A small image VAE, trained from scratch.
Model: 14.7M parameters, 48-pixel images, encoder activation gelu, encoder patch size [4, 4], encoder layers 12, encoder width 384, decoder norm batchnorm.
Training: soap at rate 0.0017, 12000 steps, batches of 64.
Data: trained on Sentinel-2 satellite tiles (TerraMesh), 145000 training examples, 5.3 epochs.
Rows from block 11 of the encoder of a small image VAE, named by matrix and row number. Rows with one number belong to one neuron. Each number is 128 + 32 x the weight over its row's rms, rounded and kept within 0 to 255. All counts start at 0. Numbers have three digits each.
After each neuron's rows are labels from the 100 images, of 14976, where the neuron reaches its highest value: "top examples" is what is common among them. Only what is clearly more common there than usual is listed. The data: Sentinel-2 satellite tiles (TerraMesh). In brackets: how many of the 100.
# fc1: MLP up (encoder.blocks.11.mlp.fc1.weight, 1536x384), inputs 0-191
# fc2: MLP down (encoder.blocks.11.mlp.fc2.weight, 384x1536, transposed), outputs 0-191

fc1.456:149109151186114141101135072164115180109135206115089140087149125093134129127133062189118135151147105147149114221159125113145127097094141105121080129128158127111139127164110131133114094128114134129172116155148128163151168098141092116063133162141164168104096165111164142136107161118131097140116147173255141125126127114129206125184149155080132095137135136224123112107136112155183129097161189144110143120110160105154129095146153128173176083124133155129134142165134131125085088123124126164140218152162169119162087110155130136186139165089126137092111150156130100144108161128138071149
fc2.456:115117078105094164103096151173129131117090255134187167129119142145175149159163149130188122084141092131104145142163123135080086120132138108133085117157115147110114141091181117127147156111131120042119116127090177117135017101109156149155151149112120147150125091137097147110128145124151110111165116091173141155093088109075255149129032104136106188205137133253088079111120187121112094174109090116158141122150126138173132145132131168115133131172157108168091160133115142148097159150131146140125136167107096147121105123095140124140146087147155149136143130126115086187107147106128147097
top examples: main land cover: rangeland (50)

fc1.303:135118109099107131110076137059123099124138071138102172166109144089059124127087105130176127119086052115135192139065096105137123100196147102162101149126127139101085117080114110153113101107114089142100070150120145118146160071134115095088118109085128096147101093140102126125122145128095121123106068143117084117097126053100079083120094171132130139061104109097118128088121122150080104120110106101119088150128134110116129084131130138086173188135102130111131100015136107096107046081100122144112148145148105113097082107110099170060087122133116123196150133099119182092100122055126093106
fc2.303:173181154113171098133158122129123133114173103129158141143115126125131107103140165120080093128146169104120127178148163112165180133076136161135116162142101128134140120128117139136122089129065197142170164131149052125038130179113123164143093171137170118137138149144136055174135092127074130149129139159158103113093125061144248103117061108138170115102099120127133170167142048136151146098153178118143099138075116127142114127122141113094112073113097104111110088142126124097182143095175140103113131084129169091106105148083149099121174133083132111150034145132132120126127132132121043183
top examples: crops (64); built area (62); main land cover: crops (41)

fc1.633:122131133137166166150072125109166138140171136162169092078130154143112132109135106141116159105096179152123114164198129139108157104193141143146125171186135135113118108132144165141137116150139148182188131146115136143113137146159129167124090161149121160174168106109128157129129114107112159149166120175167086115060078088132194155170203091140083040140082115127123125170132104156086157125180145125166162160103182107181134155135156156147150021154148142139241140162095139109144160196141161140127124092102133162120110081139105104132176156135095127183079128171131089103167153128165138139
fc2.633:099091122142106116184076105093159125126083121114056160156164151129129127148130071122077176124133135119169093014118084131146125199185128096136185090143130115131097123105132117079144172069165053116129081151124141139164158127149151113122130112134122075121145142145163137105126152151124141127103124099105172104056150107161062088136093109123123143123146128163170069107139134100141151099142116158124152097128095140089152129115146124164141177095142135111153123150149094168131143150129075087146157132122039108105141146144085148136094110111118133149154098128153170096101101133112217117
top examples: built area (67)

fc1.376:159156128163097143133110143149124073149114157129220056092124125159135121165140102107255091121172167090173242173078110185116178113151121130127115124165135135100152114178138144142130107141165152120108119104108140142138180112132177140093147141134129140135097149122103150144139169110126159138144128133145138188139132153121150151173096131134099092072119122010092141089119154121151177157147147114054090151147123141160157167146169167096171150177129145119122183152134161125109154140124145135111021169137189133147119099145030118098188125121151137186128119136132142196118156118089092127
fc2.376:141169139122151107151114145099165121116144064158158116152126145107114125090160111125086161127098133144121089158127146115143146103119145148132116094103113112165137138118070104116111193129096163139177140143161098132105088156154087193091123149152169110130165141137136100113156112149082118135096126153155117110162151052125164053122068111168133080171098132017148161203120106133111102112143167126147129120129097092088097115105116073094117132106101128117136094122176114101151083116149139111123116108107170125119110139114109128127178160126062105246120140109133138069146061149127103171
top examples: water (96); main land cover: water (82)

fc1.695:070060150105166116181093152104180101133143097139054136175122132136146111137041152136109128100114093143089040089165091104117072129129069146128148127111129146084128106112057122176188106085170173172130141099122156113121126122094147131136139121147152125082108107096168137147152168145140130128156133116112113097176094077144063147117152116172094122103135137185135173109127129137098078158107094126201152125092085152137140200118139166150046149105127100111117150110188094128143150090130186153094173075127119131086124151128139096106119156211138105172113122174122155062141104148162224109
fc2.695:148143075105116160110134101108123134131101124151065148126142102097164159107169115091072147197136104118119154000072119139133139112160127099150177099123128116208123143120168146098132109121126163082168094134198106100120192093153133144086170205114112146128165151185060087114080182117143208149140115087062121165113149149119063122118178129114107134125172093132165097127133154146141083161088114126153148123159136101103099137105042065145093118177168132099174121146088142074096133150136060124128133158113097087125211164141164180111105126120118119147141145101149118148134170102154176141
top examples: crops (75); built area (72); main land cover: crops (49)

fc1.192:073063165121139108154147161058169124141148056110124117174112109137129133136105205128131147160080169168129114070131081167148125149123119133093185141147120154107117148093127093156143144135118127181096138086120141094081090112163102101176117102134119136140120090099155187156135108098157174158163130103109127124108096137140084129078247132144119124039104129039090111089145118133095094131139137149135086117104141133114084114156118088158093128111116112106058173086117142153115123102138120109154109087079132146142064098099122134130086171156094142108111090140148120125127157190081115155
fc2.192:155134110177081138130099130219115114109071101151100151063135129097168138176140054137151138127168135119143120034145138115102129122152094066158065065155159112131150113158111168088095102125152164131202092133139132160165168117133158164051161096142101170114125168121110081105117120162131145104107117111085172130133181168119085120176049130125144109175192144081133156138112150133125144150139107143112147134123134135111139106116143132130132132131126162119168112139178126119093158153091117122129114183156193087116154138169104128134141099109147141160216094113118103140118104115138170129
top examples: clouds (60)

fc1.228:148108131131103143134116162058123149076154144130122231113124137144124122113103053087133095093128118141118099106134148103111128076106148111120123132097146178130141106150108088131104118097101111094078136109130059105055124111124147122167141101132135102122125139065100084116188151103184133138091120112027137146099111101172063084092123093117143163199120137072107162133143123105157132086153088148092129108145079110098122143119082098140110112142181123183085100123109116108133145122124103051110081126119207113107134137139150083074111085049134123143078094089105155116096128146106082100
fc2.228:116160076081104145125073107113114140137145160135134159187095069082133117157139099113167134079112128114094113124153075129147103129144111130123091134121123104146124095116165137080111153149136146148061095106106170132162169119118103131084132225126195131147171140146090183051088130095124151162134167093150122117123125165101103066140094104120126129101124066143116106116091153152114102151095115126187155131091179113110127121126111145132164182159131101067159153111145169139114129138117112185141122122109155191139170117168155136179136135143142129147134172130142162124100180067161146139
top examples: snow or ice (82); main land cover: snow or ice (66)

fc1.366:134156096159107195114161091152133118113115110135171131109144106177091127108173090086136151126104102137140156172080126072136136127097133142176177124106176137146097139143114121119108114075161140108137135129127094111076132106096140194151153154096069125118062127109103141141133124124137116167104057161190103164102174052126146182108111163117128115165104115207158124130156099100101156129184107137108121140128125094108125116123090098155146175143157133148138115123084124104135117100107107131167056171144150089131129156145078177095137115122134075138146123054089126140115102126147126167
fc2.366:105114128110115140137115111095139115139078078175140148117143125091185147095093108131127120130116128119123090196154087153151067126196141097121110090136123124109121145119144144151181145116128107115125124137118159081188154102155081160051130151146096117101188139106136149099148166126148163121127099163133113116139149116160064065123129096176134121157124157061037131125136148132158105124125135147126092106096152126102102125156117117099132210122097097090195163079112131140071092146139105130172088116131082186106098118126124161152110100155105138240117125135145136069122142149106225136
top examples: water (76); main land cover: water (56)

fc1.491:090113131178110149102115098154124117090158212128121124149144145134118157089120120177166134129143096147123177195132144116130124125105107119108068116107146127090115149146142106146090117154120123102174079136106145129146153126160109117089152121134048172125063119083169176139077126113129119156124102114199126189121129108118146146193104130076107123181078111227104095110116141134188135118133176141068158155113165096140127113141146114146171079128131131074129147134145142125096092130108127170139195137126175129155087119172118102112147152118136100104111152107089144137100144114158134111
fc2.491:156181167095133093132103116164121107124090213099148207129132133094156092163156149091117108123166117129148134159148104106120172137116146126142089100140101106138158140132111151101162141110112163105142163127149083136091074144104103186112110173161205125142161144159094052131172156119072191118134142137149122128115135064136255129123000081155141192168150113192070110178119126154165121116136151133182102098139090147114117151093137140100123126149110133121124114141137121141145124122186078070097154119120120127093103186076160107176158141110164104171101154131126099155136111172119100163
top examples: crops (81); built area (75); main land cover: crops (62)

fc1.655:116091135105152101151126094086149141123103088089087104194173110127091134122072228117158113160139127147101107071082102082133202124128151168123198126120107148083123124102092136155175077085116069141148125072125117126088091128100147122176092079125046112080106093095172131165158119127144151135171107112095090106114070093144146123050158108123153155094132098119078116082176092127134117147115150145161115088110094149111108165101122100153038089106106099117100151068123062154167126090157110123129108100094103125113121073095141127119099149134116115109046119063129098118130155137136173164
fc2.655:126165083125110137125044120190142101112092134137042156088096141110152135171152095141097180115144116120169117100159122100076107174188107073132105080120154097173139118119159127093118191124126124142175099139124154148168179119140120145054149162124090125111158137153119141117082168139140143111098150092053170121078169160096000107157135116144126141200168112115140108103120194133097114169094116103141134107127126127134114103133118145160121108140147150090194142132132176095076140191099090163111131154129104121124209126163156141153098095133145147112217115094111155130123109132155178094
top examples: clouds (69); main land cover: trees (43)

fc1.256:144150174163114105128122126183134078136099218125152206113104136126096138170130172173154123097116183104162164183154131129113097137149121126148087118126147070124151142173093154127115172167180139144166128154113101142097143170175093182147127153165094083143064176117109175111132147153134176138126189178213136155108166152122197147178058151121130118151099131149100080135095117124173112105139148125100123143127133112128169114100168107134212095123154134116177158161138111112112096117122072120150122138143203193156126143150071131100124142084128130139114105133119101151135148146135093102
fc2.256:132143082093104116124115166156140097135144167155145179132130107134200135109170087104115135134137122124115128160126101109095116141117151125132098067137109126167158169095152076134133189074071139062179109150125117117123076116113139188096138189124160126137171137161107062113177155143098068165135087112146136166148132065077208131138025095138118179190151120175130085174110184116108089128116129127192097133165115088140125115107082105106088166148111133137106113107142139121108115136126114094123136148092068113123114129096130141162150113136105137224113157138127070158092115154082150164
top examples: crops (68); main land cover: crops (43)

fc1.19:157162159158116134132111124080118134108127188102121105037109128149101128121104128117081123115126107112146131155137161109119137061116115109163039124137142122101136086157111102157084126154170089085086117125154121130139168123130123158067150113145105113112072099098120145108107125119120188143081112183209133127061117069129216098184105122139088102218080117153148102151081097191115138102141136115130115126130160116135176075097182121122138088099088128141132157134185082109103088114102109115128202142144164130113050088148196120123156134094118118168102125047129081120125121136127072124
fc2.19:097093076095097112134072131169129126155101227111093152123135145156151147152133177144159154092109141131114140151111059179117074170191107137124174125140116156132096097086131132155161184083129076099147069130072169126159167077117131111152131115101077137091098097137163148147135178147140074124149151101113112117091072142109116134115128121128123159141172170240094040085111204078116083186107066141133162088155138110136159125141132177128124156127169130163142157127129136178083125156100147113120113149084131135128133149084078150158082094157123162122145113134167098119091142123144207076
top examples: main land cover: rangeland (42)

fc1.344:143146149162156145148136160185145111158144150145182153075140134137169124158165139145164142155124152165162125161170133176155173144112105148132142145124142139126140125151146126146135134199132195156255162163154114141129162159148140168164153205159177239172162177142148131150127147133154163145174195175149150138161136160139144222202175155142169085096144172164159174161140138155162129168148167123123176154152138147181157157135168127141133064147141151093166127218130150164161164231163185145134178140164148143146155163155127152195140165140142138123133144178156097139154155151166137160
fc2.344:125142119139111135125060139169154169099123172129188143158120138142164118151160125123137136103156099136105158228168134128114131142096107130141072143090123120105152106115130125131131136155147153118123156126115164124137050114150125119118151100141159160154109114130121149111117108114144120157143144094185118145128085081083255132120017117115099153194080127165128098124108155141135150144141151127144158133140136111144132161130136152140163122132131123141063146133149115142115138128137133155125150153120164133125066108120156104119209118127120142123169161179105147116123146131139062121
top examples: crops (76); built area (67); main land cover: crops (54)

fc1.421:155141129127083141099116111081092098122096083127155091135114140160082122161139081073212068103125096110165166173087112125092134104136122099106113105140112160097148115140104108117131139092163090069051124109119107141128157098142139116079143074092160076118084141107083097130116156119120147142123129123142132141093115100101155112137042129115099138143099105000126126074135127088114132094143090117103063130143093131118127131108121154080142165132112103155076129082143119093117129097102093053121046156129181093114121106150019100058129099139110113169117086121108165179099121125078103104
fc2.421:163166131141148126142125147116132134152178044157168096143113133113112139081148105152087146128090140122078093203089155133157127084139144157109130131091120119159121105117106139135088172119067178151154142134133130124078097158161100169112102125139188135144141133130153139125127092132084098131139101129167103102154159110129179058126137126145157114176065154000136180165124097124138118154159162132142135150097139104124114102117122072096129145133126146130182058095132138094156067148148143171117077106094150160115113131108088132137189134108103125200096160111148086100132123112143100180
top examples: snow or ice (54); main land cover: snow or ice (45); main land cover: water (43)

fc1.229:117112107131112095119134078110089198071086175083053110157108117087073151124075116085025130126071069122112084153138109054109120117098130084125081107130128150095116124116101121104124097061100068089085116113120094090113135119097092101093126060096167081091086128139144095117112131116116079097082047123148117119084099079121117034088116104107110169121094100181134134112120068109141094025115092144105153101113127126111088101091110099133115151086123117132101086109149111129103094078141078089125176108127163107121059137117145109086078126109134099158102136100112131072115113095129131130
fc2.229:145123107120110183101097154181128144110156252135174100170102111155161169129172128150155118076135105118080164166155121144095090116142129130143091157142112150124117103112183133119124111132134166104113108127107181123111087096114155121163136157112080136151102097125113175140094118111176111154161096095189103141122107150108255157155079106109114170177127155202122086111125171138114096169117138129120139150127178117174120130155118162127154102160128111165118148120070137119104152145117146200121135163126110125107087080090176120151179091145142146113118146132118098176114182099143047084
top examples: main land cover: rangeland (74)

fc1.86:150144130140155153154140134186151109173154133164164131077157154137166122152151151152191137158145181146152152154183141194140168141152130151147133148129157122142146125156159152136147143193129202179239149144154143147146147155171156156172161214153146229158154163138149155145134127143143162156168201155141145149162131168125145227184157166137153064116170162161135139160129160148153149200150164122157154162159148130183156158146159144138151051175151155103194136218144154163155163199145178157121159164136104147153155160151123142196138148142138143097131149163148086163153166136177163158
fc2.86:106151132150120132126079120137175151109130134131172141120132145129169104128149121104126144131123109151135118255172137125122130145090128144149051124105121097109147135112122116127160143135154130130136161144125127124148031120127110132087149078161168102168105109114124121105141098134107117139120095101172131141133104067109255136139034106133073154167097128163152114130098145125145161092120154122135130129180086121132149115116141098149156151128128115134078146166156118104105133128134151144113130136107170136144042111123121102067204156130099110161164157144099158074123098168144092120
top examples: clouds (50)

fc1.57:141139149159156144145148150188157111166126156161151137083157131141175134154164147150118169152162157148161136161181143172156157151128114146154140158116141128147135143148126136146127134206152206171246149154155128158134170151153141164180143222162139251160142148122150145148153142141139174162141184150145158141147154191131153219194159153148164090151158145187145146158149146157167123187144147120118181150156154151154163154145159142155133060149165144092185135208126150157156149222166170173136188147166128132154160159146171147196143151138138153110130157175142078138150164149166144152
fc2.57:149146131127106138150070141186138108116110228116188164152120128151133132138149130125150122097155100123109178255179141102114145111098134126145067126166115128086146119135142123119127123145131158109106156137114121118119018119108149135130140121129176113159127100135118114123116127097159117137174131146155092143134085065110255135170048125115116123137104115195120135141098141125142136143140165151153138131131153145163125125132150157130161086139117117126100139132134130137132122079151109140106170142117201120114067124129159095123193146128134124119112181157100138169149135137115030140
top examples: main land cover: crops (41)

fc1.292:150140141163160152149143142183157120161136155162164136069161136145163114162161152165136153156171171153147141161166146178136158144152126145142137155128157132155145135166151152140145154207158195162234143146169135154135160147173155173161148214166152251176138162129156141145143130160142161158165183146140152156164151173142146220204161152148169072185162162169138157158145166153159157180134156130147160138151155156162148151133169152162132052169164155103185145210137152148149167219163184151133169157150137130160156156160132143192155140152132146095140156180137087166165152158176154151
fc2.292:127137119114114142124069115159154156113117208106192159116117120143132118129139132139164128115109096131124129249164140093102118123089133143140067125111098120075147115106144119114110138130156101123111144138117140126163028129123121111124158108134171108177098081094093142098154109113156106146146106120160145142145083094099255164161083106114096185142104101175109117134088170138132118066131134127134161157162116138151128123135136147143174127160159111160087158067154138143120105106122168165108137127126205181152052131121146101105156125142132119118172156142096116165129132141176068105
top examples: crops (69); main land cover: crops (45)

fc1.266:134129154141148154150193135206178097170099162187146102087160147144158134161148152142142139140143171156154171168181108161156167142134119147151112147160153128115135152152139169124138135198143230192255134133139128155143144148157125147163133208169115193183138155126134152128157143124102160138164174144115157143142130132142157202208185162112171097139143141220104140151139165155173121168132134109179164151148151141166143148165173180131144043150172139108154136210139137157161174189166151142117178142134107136149109150150208117218168159115137139126127158175133088134179171127176186159
fc2.266:118156111142116145107089134165145088104123177127184178119126112148175127126155118104108114130146092128135151228154148131094137112112115121140094128149120118109161144132143117132120122130143124100186135130140129111129028119129138130119148104132170099163115109124104119108125106123127137151119085099157128169116090027080255178138012129112106169167115115191144088133112141132131154075136145138123124132168104116159137132124114101153150120161124104166061147172147146121122149140142134139129171162111169119139049111114191111119198128112081123175139131117079104171132136140138046106
top examples: crops (67); built area (65); main land cover: crops (47)

fc1.379:107136132180060203141149110157142118090120120122153106110166131168107084115165018102202118118122166158175169178122139052112149099124124108135157089126159114139102132175139128129123090081146164099102108169130064115068158108101145162104148163114108209162070130102114132130122131138140117137128065096222117128141142107120170146156085199112126088134097104135157114141181092091127134123205149148108114168115106149114132162129116096158177134115162155144166148137134145092113128087107135143147029188129212131139131084179077128107121153081122124098128095095116154145149087137123113142
fc2.379:089113165128148141101144113069128148163095064172149117120106179112161138099084074128130164114101113115116065170141103179166070132167127109114092102133113146144116169098131161142143162115146102109112111123102164108161154144163115178102129084147103096096183124123096162082150150138124137115117081162134163089115177125173054061120152113189143106197108154024050114106150100138114117105120115109092123122095137097113113134163145100084116194117125109100159139128101130140088110147137121107165091080149127201113127130090077169091090124131090136217120122098174133072101127099105194110
top examples: main land cover: water (52); snow or ice (48); main land cover: snow or ice (35)

fc1.732:157145176156142159141110095176135145114134181109173197076095167095121114126137132171064124098104168112207148170144163131098135159098095131145071125124124099097139125150167139140095126143137144123150131165131157151130133152168117128092121167152141118155133137130133120102153128122123170161116166180214130133129100136106217168169113128118146148165102161185157109150128135114136149126136198111121152123121137114122187143114153168132187065117137165095209178145151124132107114160115136129160219143139158155131142134192125132131182164095125116164158149103092103073153140144141077122
fc2.732:108123075114093123124096160162111114168099211108096123136154110143160149107152150142144165121130083137117131140145050158095059133187149125112176122153134162136116124066115092128146197079167108059181108143089172136142120089114161140151131166072077100093149113161143124141131189137169055113128132138111136135093125077117053148110094101120097166137155146255117055096141208098103080184125098131135136099176127142143172111122093138106072129114141113127111134147116134162099090171099093089137148133104085113132136122121162140165050088168108146146126115159156105163095111136095200118
top examples: built area (68); crops (68); main land cover: crops (41)

fc1.635:133148152147148143149136144195150112180140134156176146079162133136158127166159145156185146139141176154166167155170124179155163135138116159125139150139144131159139140157138152157138150205132209176242144141148123160145159147167148157171151215148160224169155154132144154146140145155145154157175200159134158154168137161135144229194171167136172076138144160156129162155143170154158137191133155106137158166150152143172164168128158157147142070172166137100165152227134143160151158219170187156126167151127129132155159159152110139207151159143147147108146145167138086149154160149164160156
fc2.635:145144109141124144123074134132176147111134114120166123137131127121169110098154116132113120129132114160102112244166138093127141131080125108139072095080127120114156128118124133104117155120145161112147146130147145101135029128139127151096152109147157078177125126120119135092146101113145102156121077118189135145134124051099255109161044095134079159181082116134152112132097164133151112120138155130164147135173111133124133102130129089130147114135130123112077133105152134103116114102152125151126124125120146156137053130149154107122190132128062117186143158110100107145142119162151093158
top examples: water (69); main land cover: water (30)

fc1.395:119149164169125161132085157156106142111150193136172176098127155138179099131131206168184132116136157111125200114137116200158164101151121149149084096118131162093133105174192192156128065110151083120135123136093184159108167141136143175150123128120115157124071146120129178170133133159108077183212110110139164164131144164144185132192167137137128099050106162124124144126124173120179146199113164156026144183160141100174181114118119150147127095135180129124175161138105168130132079229110164162144168149152182160129153132110039163144157124090107133157112132131144087179153192141150088173
fc2.395:122182147136127073154090110127130108130117118110130104180163148129127097129131153107140165127129134145166078113154117118101152131108151143148116109093106104162139181099054070105155220116149152134161149131153075148148061133121097153113122136198182073154147128128134080102167100145110150104064154143122108101168123074121103111145025118137130153179119128139111122192148138138118087107146138125151127079154073159094106186066138109118132123100083112115138133165192075170171097121156085062093124126103122120135126151148138095146143158136106117197199108138110127095134039183112118141
top examples: main land cover: trees (46); clouds (34)

fc1.255:139104136154111143119103087112103206094126183106058117084140122112081129109105070102018159149114096138142107195160114094134140100081130083145055134143125123081136102141144113125110083091107095103118121142158130150148157111125121074090143105119212118127102134119169109105098144124139083128061060118189110137114100104114205079113128140080122112166115116234146114101134097151134113061145126150095143089128197124122101085136143091142159134101118119141111098112159133143100077109135095119139247141150137102151080090139194114162128157105136132124154120126114113093104146106156079134
fc2.255:124132126111118129104085122190097132140105255089165155128121121125153131159147173141199117080137103130104153201144107105094093127139127138113106130131111143105102099096152144139170127116129143101086125123059137137117038105084114131175128161139104120139129097133114126163142140118162112089209147097148127134114101152123247118121088081137141203157140160255043094124116177125149100158096132097124157112140126123160158157137159206140126121164161119167145151119105126145121122174127116146102158150123141145104117173077113115133131110159143140081115166132119066174133155120150116087
top examples: main land cover: rangeland (74)

fc1.595:143142140174155150157161145218130149162137177148141129057145156126162119145148141155138152147139141169157121187194147140154150119110114126128116141128149121123136155155136157135139112191115186174244140159166138139144161163151144166163156211165156234149136177136171145155140138147147147148158175167157139161158158167132142177194198150123178089133167160232137157160143123152168136128146176138139193150144161142168149137129154129157140053135162166101160123219139150168158140204183168141126195133158139141165138167150145140208138159111136144120118167169141068127150150151192153156
fc2.595:131136095127101164102088138170148119136116197120171176101124117147148133138154117119148131108145079117117170223178133141096122129117132126144072141145113137105133124125156112141124128123146147103142139130109145121129029101135144114121151143133164128148119101131101137109109121117136123144161103105181128153085078073087255158126029116114097171167102125189104096121104177129129141145135119122167150126143126128150124140135130149138174138160142107158059152138139142109101142105144135163132146161113148127127076117112167122122192118122138138132140153134102138174158157117137056113
top examples: main land cover: rangeland (72)

fc1.696:126137133147143152117170127197159136139133119181103127075170112116165146157134139125115122123121152156126134172179121152148172126136098128147136160169160151121139147154129148110130177160139189175226126156143116169157163156189137153160151203174157194170117140120156147124133114142108144138126138156152145143164118130142169178182142161110166095233143126255123133158145148149149115148151125132236154122151164133148159139141183154156109053164176126136158140213149136177162124179189154156125232133131096123159103144146169140217119169086134130116124154202113058106191181151190185140
fc2.696:160133117134124159109091119172136129089127182136176146107122140170166141130157128099136107136155118125153156209176133122111119137088145134155085131138109127116143138127164127128141083103127120100152163121122136129117054114130139107133145117149149129169078122117112134128121100105125141125159078090179130129097084067094255208158048120090102189150119116215145080108127147130144128113135128132106130132140127150172132136127132107145160088152116102170076149147120126128119170159149134138128166169130130107122040109109170119111177116116129145072121110136100097181120146134143043097
top examples: main land cover: crops (41)

fc1.555:100157178157149157137116168146149070143091109137145088159114165117103147149135081179149110105122157152139190148194097114142094141162112158115080097076105085093120118164084148126116164117145111147137162145114114107120149162175096150129149123133171140096080139116110164155130158154119170133163146148183083136122144097099160115207117148103091139103086121114106162113137102117145097121122133113075096198134140133128106147125172151113172113111138101170155109141116121078129096180177132135136147115144170129100124123134058128098151137107073131128110089150129068154110184117117128138
fc2.555:130127093129101110132109143134153122152139135141102174167133106120169105109151137089092158153151146143125106038115057123108110143150125114123131106128107095161134147099138101126135173136100129105128091153128116126133118094138124163118137176152177112138176132187135098136161151144096103135096159109091154143128108045120100086114097125132138188179135091098149090151121149132082076120112109099220126082165117121120129130098068102092101180147110135111116114123110132121122140195129080090125138137118000106113177142105148120172134127124132122183133144137134090100109119168124115159
top examples: trees (88); crops (71); built area (67); main land cover: crops (45)

fc1.145:147131152132156152143132141165145132146171099164156191047117156134152137099131101145177147167126149158138167162159132151154134127138139148155112140110126098108139131122160159156137080180139203197218148151151142148147173145146145117145146203144130222173172141128136165133148152114180134127135124137122145165147154139160126176180158164136177085068166164186111155132119150136159147155141144121093183114139156144164146132185140137103165093138175163083167099159114169147138142162122174165129149178190110143131125121125151136181131145180165134096125144148149087136117176114176140157
fc2.145:139174143155147100134102149162135156134136176113163134133140135139141103150127147120114139102141124147137146240140160108122174154106118135123084122127117133124133113131105110125124141131127209127129138124137096117098057137115123159133118156164156126146159135133157100141115096135107122119121146135171114119078106073102255106140016097134123124152081125190123144161117101134135148137165183140154126143119130130146129125105141152114155103109087107092097136160160110113169136110168145139106162142101233096117095127112128111126200137097117118130123175158125103131154122164131043144
top examples: built area (66); main land cover: crops (43)

fc1.641:102090113092081099137141126084110128136120100103093175173138140109095128095087111116041099115062096099091105098066084087117106113115134121109130108160130159133085129117151129106113081040101071080041098132121116131116087099094091074093119062136136049076076094130111127114130114125088092121081043095127104118105085068171065053057115104133104211018106106102095114111105118117124105065074105146125120098136095107122103124093093097115118163120139147109060123084106101118100057044077091084114126087113157141114112107101113116094103130108106124156093107093120141092105118124139130121
fc2.641:098145121123130177074136085154083139120139099157129117069141106177160153112143113065135113122157118127189153172140128158089128154132184141173132148142103153116144187101148106171132132097127076134201074139118131118127138084126158151170109117102101146161149119119088100118137142129183183157078100134152137159078134066082148245159089145122153122191100104155148056116159146179074126109162097158089091137108147140151122111129074108146139117130080073162078113155102117137115176100131127118162156163142079092118101092115095131116082103157167107106161098137086105117112177076077040086
top examples: clouds (44)